{
  "model": "contrastive image-text model",
  "train_examples": 203450,
  "encoder_norm": "layernorm",
  "text_encoder_norm": "layernorm",
  "learning_rate": 0.018,
  "cautious_weight_decay": true
}
Rows from block 4 of the text encoder of a small contrastive image-text model, named by matrix and row number. Rows with one number belong to one neuron. Each number is 128 + 24 x the weight over its row's rms, rounded and kept within 0 to 255. All counts start at 0. Numbers have three digits each.
After each neuron's rows are labels from the 100 texts, of 14848, where the neuron reaches its largest size: "fires on" is the input token at the peak. Only what is clearly more common there than usual is listed. The data: photos with spoken descriptions (Open Images, Localized Narratives). In brackets: how many of the 100.
# gate: MLP gate (text_encoder.blocks.4.mlp.gate.weight, 1024x384), inputs 0-191
# fc1: MLP up (text_encoder.blocks.4.mlp.fc1.weight, 1024x384), inputs 0-191
# fc2: MLP down (text_encoder.blocks.4.mlp.fc2.weight, 384x1024, transposed), outputs 0-191

gate.337:168171163174116130095125135154126046134112093113126129106129130066145131127167153127118119147189106162169153142120131152142113123136161129130123151148190129119126129130131130119100146100089123105154107109122137140180092099122120128129132124116076137142130116158129115118118152111107127131159112136094101107104107120090148154162125091143137115194136179096135118128108050127104114140116136122163125125105150117124189106097123096138144110174119104101146145091113116119108123123101141102132098155117115162115154100118175096142129152110164124087135129160142164160158151139127124118
fc1.337:147147157149124137091134163159156080147128091112138142110092095061133131122204109134079100150133147148157150135134148124142090116137139106120120146163182111123122128158114153125124151103111108113158115136115134113159105086137122113133113141095117117150122131148149109126120161089116151116160111137145101129100119105086128177146115085175123114177148153113124119135117073134112118131132163114161140125136155118102166131101112066106152124184127128114144140109122129093154092110081131119136120140133104143126154093118164107116151138120141156079128136128141124129136129129127126114
fc2.337:166115154108118118103184111098116114141173152129139170141082172111135142123141114127153126177114179117120134188129163113150122150107125101156139126147146146127118120135180130114132151095146102153148124131114129112215091110117151119132120184100153167129117100166111119127156167123125121157143178143114093124117124084128116123150106062177134081126128139102113141140127126129080129089152104110125118118131136121085137114155132098137120084120167151147134154132169164123066093073126127123122131128112135128163132165116134136123138084128112144133099137134140146117129095103125159158
fires on: "pink" (100)

gate.475:158121111098121148164064179145108159112118163098105133108128137116125156128149149130132132129126119114149083153125130133132073090101116160143102140146112136083106104107150103112159093142129129105188158157164101086104150166126076140116081134131151124107184161089113110126155121093122095094129120102166135103105142117132091112133174140132119115110107083140135154132103104125113179138138149118124115126076143156121169158120138136124187171121104115132151116137140100103133144137158170079124124151136134153161126136121111125167120121142162130119116130132136104144117148148122174159
fc1.475:125138150125142133131165180115106071132159081177105115129173089077129090141159102093131152155101129097105134139139133150121150115135145134139155137118140137150163175133082114097109083110122136110092121146148116132145104148178092125069123100118151107170128128189136148128138109149126112189109155126103169118159108112116149141114131135143118112154148134150124112094144140129164114157154140141103123139161130104137069179095093126120148112131143116138127088128167113124125124151118162181106113122142109141132171171162154150157109141114135121132124112151110120109102144132115113115
fc2.475:143125142115144140144138136169073132130111093166125116123148138106154103107137117084118109148105119140064171151152108106170133106135131096131115155129147132128188118145150132104175115135130122128072127133161147120091135104132125155126113159145102100155124091112111109144090125130130133162122112135138111118110065120102098102107136138118108134095122129150076126109090112162093160134063131121105173127135095131117158152130123153090121159136172087126121064143111153123185124117154114158118138130104098113115103078110157156119132129126092099116088145139134097080122143140126152145
fires on: "number" (83); "many" (7)

gate.73:147138156129109114089131124162137103154150100124114096083104130104130129102149160145140106149125078172165136141096116176107117130164144107145107159177177098121118101130173089104091146126087129117167120107094142117164121104128129092148141117095098148128148106172125138099159154116102153148152108173111128118102134125088137117121147069146076114201129207117124122126074077157114148118095156072132123122121132168114144114141147155148128116156124118104128136150135130121128146075108134076123110128143147182115129091139166107129099113080121159092107139139143123145127154130141130103
fc1.73:113095098116113149162092119103105162150152161115132112131140129118107165097107075131117152117130131132094150137122155093127134105070143146119180108097120139113106141129112151140124106142131145154090154136198163162090137120138109171110127123129152116114130107079114143177110111118136108107141167083095133185183117133155147137099102219112149128087160033114154142160166158151134127118163106165050131161127119109104112127130122149119104128108160152152160111118141141130153148169159169111147123117117136145172107181137101138115153133196148113181139130131088124109118098145160123144
fc2.73:107107066156145140157088137166099129140090128138103106128169104104117125108151118126108093146155084130111104113147106119107119124119148138112137124140130121173125189098070178156125128135128145098085111158143105167072149113128082147114164114136119121111160146105167139151136099124130151085140152088099133160133108167162142119117156212091126155136153089113131138106140134125127116121118140115090157133136132115141099134121136092107110141153130116125152099114127152119145126137123138104141123141153107141140107120159119107146136196201135135130163132129131108102137131170155112103
fires on: "pink" (86); "purple" (13)

gate.457:099138119193119169119139179133147137161122156098102120104092130134133132130121101119140125104172169132134114097089117129108152106154128112145133150120115142100103158130121119155140173110107137109127123118075158123158152157155102126127156102124154154120103127119120187132102175099151099144141104096115122104197166155128109124167106096126132117087140118120103129113120089108151168139125107096145160120093135108129131075152110129091188144098105141129109092126108136125146098165114098157120121122094110117148126134121141148122148150123087136160074144205143146127137139113068108168
fc1.457:158127124141103131129125144102096140120134104125100127134119111190161154106144105184141142141125190150101140087131108147125124141107054140104119111152164139134153132060130113121092144103131120146113140117135096133101122134144133155105132130111150141096148129159128137170130131134101151142134106135114112132096114090097109115150094115140098114145183158120111113097149111083106097144141147099104110149135104122137155115165125113146097135094110158140128091109147138119164161122104105116121135188138070162152139123114113163152139104156114153096110093162139132114082134114135119126
fc2.457:107123138106128162085111114152125138102131156102140120151113149118120124139109131104152148108104148123109127105124110187119148116123111144158104120107135149157116127142159121126153141084146137168102147123093105114099108081126115140159176156110140124118104132102127130098165095121168130090166113125124162057109158119118174138095128140138133107113181136155131133114138109141144125143157175174139134101151073159140128163161109126133127155121096140110106131143142121135080122135114171140158116071149140118120120139086127117156130112165073125109117144102153172147103123152167140102
fires on: "." (18); "objects" (13)

gate.418:128123150098114132160152153159124131140132102108150121099111108148060087123116115140101082116174179100132149089147128139152120124198118117153163140143083122124107104131125130109098064138169119124108118163119164150123115111123152143140133083116082116087136111096176081112116114123142140155095137120125116118139132080113117127107177128126170110145126097123126136105161142133149145127132147127139140091166114141157131122128132075128129141122130129143157174153135137138133142136133143107140080115156132120107099146170156148158109121138118114078125112119189085116136119164137091123
fc1.418:125187123101130122119157109110138114135095116105103104144098122117134101169126137125109156083127128112123107143122130125111127092139149139166152159160184149113141109103162104089155168099148143136102122146103100154131103141115139092151100168127112089117071136117123099102134113139149121142126119147122111117196146121147138123132123153120160141146105099150127139138138114120105138116148164140140131103149165130165122163148120134111133182151113159125105128147102115113134172146160126085106089083129173132103126115121109149136121099122145135132111136194115152117122154111133089152
fc2.418:137145139118109095104164125156158131132174112119116103119138094130146120144121155154069138148135116124135111154114109137156125125147128092127100115141132140152116126149093081117154139153113110136135154165107149131111131111150134091148127139126102149118091154084126122125133136133082105099135161105090077096110098139122128139117137145147139099138131149110171181125108117100121148133129109158131117112109106162141128155111092097149130114125145165155133140153123157123090115128115112176128118104105153125121109143143137130162123097113091100123153098136103116100142121079110160125
fires on: "." (11); "is" (9); "sky" (8); "white" (8)

gate.273:149090161121165105135151099147145170119122111124140149151119132139144093063147166067141118131122159148119108130066098144126105113112133123103147116115135144119128161155131134097118136156135136147140100131190096113116156148080152127117129097105126122140123081099130127147153135123123133130135152107121155109144120119171142152175131130092150145123078159134121125130157119128134147168092095135122099166100135128138103156110101146117152097137137085116132143133182097109126123133118119115098135064161141129150150162120138108074164113154146144132106094098121093118072171129151136106
fc1.273:120152115131123153142119139158096089128105124137142138120149129125120148164100126168151114120152110082137126107149155141121123166131114104139122136170178102123149074060129124155152119105111115132117106141100155156110131098163095112128129139127124127103156147124139109119101097183144121118112096128117115132112150122100103136097146093189146143142135131146103111130063121159168088058132133135154178102163149090110161112139116096175143122102116154114146133096103153134143123137143122158139116141128135131091130093112100137191145130119117108092148149133128161116139098116083131150
fc2.273:126132135149111132131118130071108135119191122142125137120097117140137139159171139129126131117105153127174161085124138120155144082127133149146120139110112115122156137108096134163124119135095131139118118109082101107144085134107139109100123153133108081091142163130093129146118136121102114127096123070101103112128144130167137120150127102146142129141117150152154098151125136146094138135117110102162129142111136108106117106147118148115136104145095136173142135184085158151091165141092129095115088105092138139147115108141092119095134142116143142156107124134140195107112156150163128121
fires on: "see" (8); "can" (7)

gate.281:140119107120116102159138144151107131182130146128105075147175070171120161125132119143096143144176140134135117176146116139092126149129122098084116106091114151156112125122119163093129138137113106105169148130117116122124105142117113124125117170166121138122169105116148145152122119149169166138129123106113139097154100139175121073126102121158121145124106151045143102136148137064144166151115159135113121094158092143136087185129114147157112139142112064162074099112108160126156105135150112131115126139095140130145098128133142141123107104110146153181179164102117136137153145120102103143
fc1.281:097136153124101095179109117100090105116135176120129140120134144168134077117108140125109106109097102135098163073095107142169132105166119133109144153105095094147165141097116118106128110112130138180146153151118124155137156105137161105096097114105131158130131117085117134106121120132137114120098113109142112118117148128131128184116152103142131084094147118155164142127166148144150127126063120139187124149161146094121163115149173122113145149138138165058147087120165140133122128103140103126151183094147104112124130148121121124118135126132120137118134147171145123141132077134110101120
fc2.281:135149163122164092140083132139155145131155085156140144148116117160145107148110159124144130074125093152138086104133103114111096098138112162130077142159128085148122130129128100138140105088087101166147156143144135204148140133152128140126143130115112145130136151101173133132108107149145119145117114133168110087146159126123151146117125165113110120136168148156110119164132125140119085137082113115127147126122140150106126144200120112112134123136120126136122148097139121156100056137104125096178124150139131116089150137133110127118154152161115151166114110125148186176097087109146148130
fires on: "see" (11); "of" (9); "pictures" (8)

gate.705:126143157122127124106147110146107069145132113126116122127102138095143101137178161144089107158112115164140105136121156178126109138153168113159136147192216130108106118153149094132119155088120110108153144146105123099177140106135131110155145116119093108140111117182131102125163182122132137138157096161129116112109117130084136129142155069148096094180123176118132128133136076134155121106122139089177104102113137145131159135108135127164124109162117127115107125111097119144123139092118130091154091153141106140112138094130186073130148125095147140063103101160135141157127136122153151133
fc1.705:121113093115103134182113135084138157124140140144149124135167114144110131135087130110171143124134137103112154132120108092122144102091107144111127106057064146150119148080114144137155093151162140169111126098162148167090124134128125131105098122127126127128126157106114147146099085169123101148126154106118176146126102116186148110095135214122160144091166083124144132146133164125110136166140150140092128131153095119136107134116112141079119140101134131150153125172156141121150157180151135138127168097098161137112130141148059153126111123145127113196117119127134131101140106144132115148
fc2.705:076144096136119133151109153152147147132074117124107109079173113105162111109123130121167113098153099122136154086127090153104137113119130166121134159133085104184149131097023157154152106141166145092098124157162096190067156137128111114113144086130110113136136145122157158109139115152149122103129121107123136134123104140134151159082158181094109140149117061121130134120166132166154115153117170155125140133128110129159101128107130143102141160164118095104154093113107147103180176174115103125112150118157113124104113127130121130142145167131131124124110111115135120091142147170113101119
fires on: "pink" (100)

gate.282:142102135128152112156218181090167129108122145139105140083126090145150137098133142151125135148166146096083111105168121097151126156115135125093079163151147135162116110089178129134153128103156089141117099122140136155152134120119135099098123148113116150105114114142154166119120091122134129100164133152113102149113132162117104122125178103072126123144109112147137171153111145089142100131145123145100089160089124133161115146085117131136094141152128131123119148058139113105165153097154111133150118085134150122122148145154135147085149113147152075133187117084156128123093139118124134119
fc1.282:147111102175112125104082074113165114117147130105138159132126131152145091146176129131158136128118103136128149137126135108136135124196157142100119104122202135111106101160113139163131157143105113113118125130127134128143115147117133126092171128128110128106071126133126126142096131099151139112168130126149096118118152136135117102139133115109151103133144152129071130126118138113137171103126130105143138145132137093121163144135130131151159070109121119118155097152124140156116128129081149159114134149130144120136095113096109127072111156102132120116094139136103148127064107105133092122
fc2.282:130183129131099135075111121109151128113159135078095127135112141121122112132101131155155097097098163120124139174109147134080154164137152101114167111125115065123126139125142160161145127109099154106133143125112140120172158121148141127103125130183138137120124112147080105127159090167135113111099130205139077135111101152151160146145126174107134119120114109115200171145110128125141122137101153097151128140114154127144077116115125156101140127128113156118130103125137109097094108125122107113186155139137159111099169142113111123086129130104111105163139156159111142124146153128098117169
fires on: "and" (8); "ground" (7); "can" (7)

gate.397:151135156152117103112111126152134091109091151137127157138092123142133158091180092102133111150124145122106127105129119130133097116097113124116158098101108136143109161141126090102120116142095147165179146097158116139118167104130171144083151161115131152126116158115084113145151121138130104161138046104125141110170140117149150111160142120090102101141168127099131099126120155123095137078133097131157090118118149110150103144097112108152088150182139141131083174121112188119126126109148127162092111108132113070127131089119154078108114124123099126136135132152158123157143159117138111082
fc1.397:143143125121104097120108119131149124107135112124145112133092078122139095153107124169149183139166133139129120138148115105154135098143152131128108166119155121093144126124107143139198119126113119141101134117128117162131139119101141139137123106130124123187128072105166144114119105162119127085113149120118081112149092130105131170137164148124140109121158176087127142122138160148143110173165127112121115160099097154083118115139145158140152107132143130129141112149105105124109125133149114127120132067154101152152120119139123130105131117099149131101145089152115087088122151120131152149
fc2.397:128096091111159103096133105140133123159164130135111112081148077145145169168173151127146138111159108152073150163140134103152136152185105154147111100129153163086152136152126135177125125106102120146119181129096103118153132130156148123150136098144170149056166087163124123130132153095136117131157133096152094133152139092158169155148109123116092126049115122165103161145108092123122107118109087163109147095094109142132089142100141087079112127150107131093147124170115136166106100115060151078105103137121133132126127135117123126107156162102164142142096115115131162127140124122118127123
fires on: "trees" (20); "person" (10); "poles" (8)

gate.271:151144157183119159125143103128125143107132123116114118145127157189124137156093111085087125140124186122127130128120118137096129176114095087157143145105173134102144170106141148120111064122100157140079101185150119115157142133122148118096133105129128128116100137126140101132095113160123121105142116120165159138087165123132124149122107101165121100115119139145141124129128112188105095157105177178121145139102147120089126093146179128119147089110136126148134144106162120115136109113157089146118127066092123132098136176104106142157116087151131147128168111125094127111153139142114128128
fc1.271:111130113138122115105134109097167139131101135173132117137141095094145138116137137149147139128113141121131123156158143138102081093115136147154134137159124127155150099118156117121187152129177132123135169109086131112112130129119105138167122152159141132115139126138139148109164141078139125134147127105124113123139129122132143113122152117139127159156106123120102123124138117113152138127103147097161145098174110166123156126108125158118163154128122135091148121114119076119114086159135099072118124139137103122131097125140132121097077143092130129119093139141143136184125096134138103097
fc2.271:108149069146134112099135160196107101092140128118122155150090118143134130119150143160132090093112094139131087103143112139150099139143162118147136119156130107127160098100145110148149112125151109162117123122132148121143129136149140138098170164144152137122154101092150138179181105134131181123158094139024152108182108136149109167107139122095158137102115098105096142144145126124138105136099165128134105112130174136136111142107139148123070110132157167109129150085131137144112119181124126116140099133102114142091081152134144117113140115125114128150131074135141158192114190166132199152
fires on: "and" (9); "wooden" (9); "stones" (8); "<end>" (8)

gate.6:133082150141163098174109135153134139152133093138157128131128134107111116146124118180134100127151130157107117125071146164125140178104143127118125133119110137124092144162111121103119120171112136146156136128148124094161135124099142156125140135129154137145171118105100136149100114162119141155107109127142102102128145140143146154122156090118119120102117122140124169124175155132158103149115098126151138124115112107156099110107135129150113114063153091088101145101108125131093121137109099165127127148165154099150113083134176149126211090094105150116164126150119152121099115115129122098
fc1.6:122138141120141147083106141130106116146105099127108129156127132126135123165104137108090099168115139121123134113153128108138149075160146131115110153129094125178139108135124107147125134126101133123123095137119161224142105140085126122152102122117117109122110130148162126178153139086160117144137124151098113116099128181098132097131118126137121146130144167098091154112118091147102177131112133119140158125164136171137171131137137152115105104131138197144089146145142109136128106160118126103107127170117108170161112108121069113133093175136152131157108149128130134109144100096158128123
fc2.6:108119106148151135141131145109195140098109108119159123102113121144111109146083146113125120157114132167126133093119119152129113115187131125155125158104148130138131133128085146094125119128129143151124113119154095115109078164165137128101093119140102108118085173171110148132167115170154123141088074123116178102122086141136153125108143173110163137099148129149139119137099130104126114142148117108141136109163164110109134167088150159140168105100104127127093131075163133099170118137154130192107161150182107106102152120186177143080114126153105148081134126124170127111118064140123147094
fires on: "." (11); "a" (11); "," (10); "and" (8)

gate.297:165139157126167079121120086121101145133121113113139142147124116118113142133141138131073172115077191154152080123121128148102159090117121147122128113121128103107149147113080115135167142097074167106130120141152137054132141143110099098138114163101148115147122161131129191121094129141139117100135129160096142123123103120097154148138132144074110157131152123103120156096151125126122130145148127115142147116105122146113146123131109117128170113125123162157113135136109177130127136071150097106109153151198169106110123096096154172136080131113106126112100112121133100156126109139158125109
fc1.297:111129171127144109129116108088055134140126135131168130151080126143145164143151107153113149127103149157171124146140117144150144116097112116129089126156113120088134115130160129142147140090101117141121124158116142092144108147108161139107117183133153125119148127168096133108076121118127102129185113153123114112119113115137140158157142101087138152156162094136150153126144122122113134161182130146148166110105130153129149128121155099121135136078108127117145172139097122103113130110126117141131123165128152120098152107126107161145119164109087147132130126141103135174097089139113154137
fc2.297:176132127150126106163131111130127133124128139140122158127147101156131144114144126121085118132117173125127100157099108134128133092107149147090120083139131101105118139140144140153089134119065127122115157107139130116152171147146171134145126162143109121147149119117131101115086118142145172116158123150151104136159105104154152074127129136110105129091124103098071115108119140150141120156174163128150146135136130087152150114144163110097134118131101128141103160071097148108111085128177074078173098114095154143136150173132087120129148155137182111152124131076122174144088110143122122139
fires on: "and" (26); "." (25); "hat" (14); "cap" (10)

gate.363:147076151140141139120133138142104129144103107143154110136090110101102161132122149148122127112108129152110104117132133150134108134136144102137131106150159128133191108142130144160127099134145179113129081132111120098125115138162160055132125149131142170119108103145114124134168111105048141118124142126125123138156190111156110148134131129132154106117121139113099127171086186153140134106169085119146120134111170147128161141126154133110084120089094118135169153109156131126114117084121106106149104160096082136121132111129141141148122115121067138129103095106185163114151134118143112125
fc1.363:105166139115121130119134164062114089150105175103139135115158149158113110082154102124116094129130147088141155105146118128134169111103137135143187116121127112117152105151134128133128164154119083120120155127151109103102108134082165183191144097139128163145136122137162125115153095111106114106119107137105130143099120146126129131140132136105146085205136137136147138042159110122108116109138089136127149159122094135171076168116138136131144123122114159125086142119117114102143132101152133151156146129140143152136084155093148133126125086093144166086142118132115077124143093127132110140
fc2.363:115132109103166102175091110142131117167146095130166139165067136148110110128128134174133148120108121097130145126130196128134101155123118122113078186147131160113161127132111091138086138122121099144122110122139099158127118144075136135129129093107127154130129157105141094139130127140120116181125139135141124076122135137176150117082104120136117107137127132102124153112100139130116111135119114131187130126173145127110154124117156155198136182114202157106120110100143141158122122107154133091135099139131158014152111136121141071141144137122113110123154145116124128148097112112121097126
fires on: "and" (10); "black" (8); "," (8)

gate.280:151135089135139128121128117167108128118094115084123126124130109089148093124122154114074134147095112111142160131161136160145131124174128112152155142134173119130143149119109122158146127111110152124134112149128126129098117093125121113126105134128131126101136098172144144134162139112107124140158124141171150121125113082108113173163092122113126120112085122139150120130095121127094124113126135120174114099142116163101166108122147186106122083130137112137136164155105111119092107138135127141163184120092166151159119111133135129133148097118101140112077139112089145152166139084170116094
fc1.280:148139079100175103142145126113109124153168148126139149145143160118107126124132120137159130141144138088098120147130126117166135102128116121077112138107113129125144088144094130125124097139123153068137136145086124112106130129116126164089123151141143133145094124098077124119108130160142172124119147130105154124179140173112114145111117171132117126155130130138108143197173136138135182138111102129147158152155157126160094070181110150112128131154092143109132105138164119116117121129101113116130180130134139110129131148159103122139112117189118153159115156126137133068103078136083139126
fc2.280:098117078141132123154105118115153175098128074143094111121156127184143100135106105130118120088127114148131137096124121111081122117134125147132101123138069145133114195131090132134155144164125141099105101126120119131070171142164107105089141119139116130157125162103131139158129132135176169137175129140168110125123112169122111142123160141090114120113146097085126094098181106127080126127149152108119111110117114133153155092112118156121119138149093152119107112077121167111121100154150111129136115136172115110092125134128153084160133132131157134133140128123108117143170099108140157126
fires on: "pink" (67); "trees" (14)

gate.648:060108141078147147137142146101106079087170116121110165168133080156110113128130118099130153162136181071161093137121122115115080113102079113119161122107102125145074100116136111141125164126072147126150148113142144162150083121148178126122130110149117125155187114104125113151169108136121118143124137164173113128113133138119181151107144138149141130100148189179137151123134116126156092080131123189133142134127097076162155123073139116142092153131109127130108154137185144130125138129090123156173124097128104110125113136097119099145103125105080161137143137121158150106137080115138133100
fc1.648:091108139090157180129147182096114109100177132097092154157141044130125099109109137114118151150128146081144100123119145125147090164103081116126155120129074148139098105123108105153124150113095165133142168138117150151138070112117153120122139100120137136152173133106133124129162112127089150137095137177161143136127128146113163116099150142125141136098153152193115129131122086113149103064107115154132161122119110121141148110120166137136128159139158109132112163131164133113134144107051103113161159110114116102091091125137134081146097139113094163147136149105129144108120119107134144133
fc2.648:103139131115136102110112109150107128093115183138182141117112109122110117155179100125127103122089164130150140149179065167152109134120122104120134150097158130119140099112125152129100130118131108123088117107092124124149127118117127088158117095113146147118169172128157126122158173121116113146119147136147167146120087121109165121136113105146166118090076120163081151132152110116149115122093112131103201091113092098122122139123146092118176147177137127130124099154167169120131179122107090151084147152161180086123137126089115104134140140151140134129134156152155098132122146116133099126
fires on: "dry" (44); "dried" (26); "," (11)

gate.243:130153161096067158115141129191147112150120144110156111109099120103146137133129172111124119151123108146144147110136139140142117146131146111120138123164197104091126070137160126124106123125115121113151101130152102089119122114122145123117136106150126109148135095144123141109165172110142161153199115140120125105116155130096138112169120098136112104167101167142114117163123089156129121164097153085111106160147102143130175114140135080181116131144134107122131147113119118158092093094090140103110126137145131166140126126152166112147166164080138122082145140131113164128123115106115137114
fc1.243:153099120151128145150083122165066158115144104138101124121122132145117120116110121114143144116129131126130092150125112121094158137112095117148168104111120089122141141143116109132147122153148159120100155127218106165124132117099080137138107117104138153119193148097106136166143106143108105133111174062131128185148084146157155110098172185109137139112133075123120106161138139149129158141116140153115138125095093144124076105151126145086134125090137094143110151134105136101124148133151151154165169108068170113145167129122078158129116136139117117124163124162144121133139105136153107171
fc2.243:129163140169135127154061123153119161130132140116136128060150114119118080161154129097121097081114128121084093142118084128120117115097123116109118112090110094128159119125072171146117162148137155091100113161147134153101145129130148116114161105148108145154138171104144182143113115137117074061118125078154138138100132167143114136128175154096065116153127091164124158143159102132174115169104169144149113146119100139159111117152097132124122138127136118103145115113145133144172124124089101111095136099147107145107134111149108125143156163145148133091149131108127100154159127136081139129
fires on: "pink" (100)

gate.403:196132142089128158155095114139134155185118078135127091105177090148117115130107122152122150147098152122139119091096139135131111126127107115071098117124122076101134154114096121122136146129132094136107128127109087140145091134155079104146141163097150158167133145143138120134041117151147161135141098143133124134119143159111153115157144110087109132116135144144159114135153147113152143133127151157149118103092116142104113121130077149164130154156137152137102137146116078127135115094095136130107129106101142162120130116131080100133134136182128110129130138115152112135139113130182119121
fc1.403:147145127116145213110128121147153153137112116101112098134081132148110159110095100152141109123115132093102116116139160080176101144129089132115121121152121119124135140117125108208122171137118122152078136126102159128141101162115111123111139160096115123117132133137158081143076128121159155107117117113129126122158145122165113152119149117149089135083153167147130125132124102128124125160096133104161128129132117121153123133154130125163153128110121157146111179132117120131139129108105125111161162121111142140143134101161131062107109139164136149134095106143126102132157094134164130110
fc2.403:174165148109127163156148133157152144087118128113149117127125090116114105129101165156098131167088129094139157124111134161137138185144174120096135145125118107125146184104135112185157137105180097131151120135134124137122121162149142157107144164130075127124108145103175139111135121138165129126100123129077132117123151137134086116125128159116105166118130142146150106097118122145153146124117130108113120168128141129161113115129103134142113126089154164101099112159174125172217149131132162142142065147134116103101124102146114113146146125143119141124126107108129175144120136143111124131
fires on: "trees" (68)

gate.396:170116116161044169163123150140127113107121134128117112107170127112137153161118169117114116129122087155155108092122207115135132156120173133173104138172143128145136094083132166125132128121123132143105091121159087134110104175124109126179129150119164110144147117138135136141117121118125103112134140094171137167117154160120086124139133155116108111069115116105109199149102111181134118127102114131103099149121118114125122101128094165107158085139130132146122117127161130144132118093110128105127133132137123111126114135093136148110152154141136145113138120152149129133129123092115104162
fc1.396:158113193104122138155128109128163178178143159124115158113119108114068138120136121169145133130131136096121151102071091159120154114125149125114150156127140099128111087139146119135126137089129134146093177099099102130136227146122159104096151136161093164151127112135106142122122115144140140136145120095106152155136130140114136141077117129137127126111131167166128126111134140132124128121156114121090123097110111156113110138108130132129134097133149175154144130111128136132124156163104144087134136110170150075136126131139111146109096118160102155137133157071095111120126164148198073125
fc2.396:163090134114140154130152091124165138117105118129139118098121122123114135133122117115090156104118135150121114143160136135124183121109147110135107134103121081147136132166138167126146128115111175125106157121174136176129144165138163120108165141140158167108155140120122139139144109094094156177116134104188111155103123134104121170135157127138134091135109104128105125160152099105149151132152087158116056143163136116058148119126117087122118143133122154157197109122092153153112097114135138122147153170148137163130104085125127106084163121183124121114104125098106117141094097094169126139
fires on: "paper" (31); "." (11); "attached" (7)

gate.758:128161107127122136164163127131145101137165114106098158121139148110095102144125161181159133135118099096148148108072128155125096158168114121099075128175135094117124129157171140120127150105103129090185136144151136103159105124137136120145130131125116098150147090163145120072141193108158129157122115106093154103129112150082128156137103100099117113154126150150117093139125086115134130097145089099122144123122122171129153149134098092163136110153124092102115146119128134110132152087153153137135112148114166186105147082148096114131082139094099123130064116125126162150127129119156133100
fc1.758:151090160134105168128112127115109163118119163151128098135115133149143129135129144097118136118155155141094088129191119090125138101089107159147161140088104181114142137101076127116137103111177107139098105104107098146116119127097127160120123123154148150112107141073093136149120064113147106097142114134151104128150101135145101099111127154127149145088114110103164170145132159138131144153126151153131107098150124094135084125132146139112121149118129144126132101138140119093141092154118096150148141106173095107147138188119142156111129084156170162107186143120111123143140086137152120133
fc2.758:099093134145127115150086151112111110130114107145111124147130135101124095116131113115103103093146126135104075141153120129115114139124125136138130136096114104175147171086071126113155161102159141136119146126112128207061131144125090172124149102121122139112139132104135167144117136116123110104149130115185126162138117118109105137097122174110098125144151090110124125151151137118140098120102182137145171100133142118119116123104148105117147115148125128172161132144149131138145105112150109134121110133117137142136123118127131123119126180149136098104163110170142162082142102147140108096
fires on: "pink" (43); "purple" (40); "violet" (12)

gate.77:154122127125115136137141104123159124132105116117173123123130140105106121125149134138105126116133165149128159126116103140072151131138117142104099139139166180212108136183149103117116148117118129089133127156131156134165089133122085129135112107122081128107146122167140106113166141107117159097157085179113094082088132130100146133121154074125172097109101162129132106125111114112115159148100151111120163081121134129099178134165140150098093103122139123128139118106105114156121107095118169094161105127150106141127118159150130103130159144105145159104156083151104132150132167123155092166
fc1.77:117139120141107137154157156064105121124187141159123149130133114127107163110091117139127110160123140074136115127146117106125141165151132066074149115098129134098169147084138148182164159130141101164090137108169146153123142175141142138090106123122115119147139123122106127139129120149161133129093151110123156152181099093162113110090104204129123175087125084127152122126136120137137126124148112129132123137121112134115089146117126139097140147115156158107131181148140125129152097164154142161105161136120162081133119090172126157110118096130136109166107122119147112132103104120138152130
fc2.77:098122117118135124152117133126138156102124132122156091120164099119144171123113140131117122138124112128101135103116091116110155081130122136151102151137093104153140142106084127137093133163130184101132124148157095167076164141163102175123171111142100121136130118083144120130125129141152113106128093076135145158117157141177110126095131174161097141129131073091107119096134169151141110132110148129143116135111108127113150180114142152125131141117122144127151099099114113143142123134098151153108144122143118140149092103150091134141110127175154124095121120132134132163113153165139150126
fires on: "pink" (99)

gate.122:143139158116135131134142126119119108148110104127122148091125153115092119142149154129166135141119111135114081118141069135111105128121096141114136148139117153205120164113149144159139098082129128139127127108132106167116085149093147134132106103062118167107148113150162120110109105134146116150157124098100094120102131185109139118150150130098126130117113145140099120170125117107152115131147154128173146148095129110125095150110117141111145129110144147143099199116134157122124162172123141145150116103110125136135143102171145144115095145115114138111086074132172106133155129139080099137
fc1.122:093157159107135112148137134108109174115122137118140108109122162106184114099141131134099109168121183135111161136160107133187123151119130141128172137132114109144083151150103162120117111071131137133088155182152127098067157127135131115135131092169101105108105148119115121114144189111150146116136145156146119129148145107159128175161107086129104099146143126146171144141171147152130116135117147122100092136148133175079130133129140078165086152114134093134148119088112127114150130123105120098127099133101170150114141115084145173141084096133180127155164108147087115154116151109112114086
fc2.122:119149072136156153154144123102077133117144142115139124128121134112135125111119133094115148110099119129113122141135143151148150097138105149152151157169091111097107135123136086133115135111149107146101109133117172076133164148135140101156142084097128187063109134139138121103113154148151119153123118091145111157114135166136144154144109125155129171174153104140115108122132172105144124124104106141145148133113156125120136116109111162148139104146121132110151053135094140154159129104162135128111109118132105124125125184127148137126155148144110148148141140111085116107121118129136168105
fires on: "trees" (41); "plants" (11)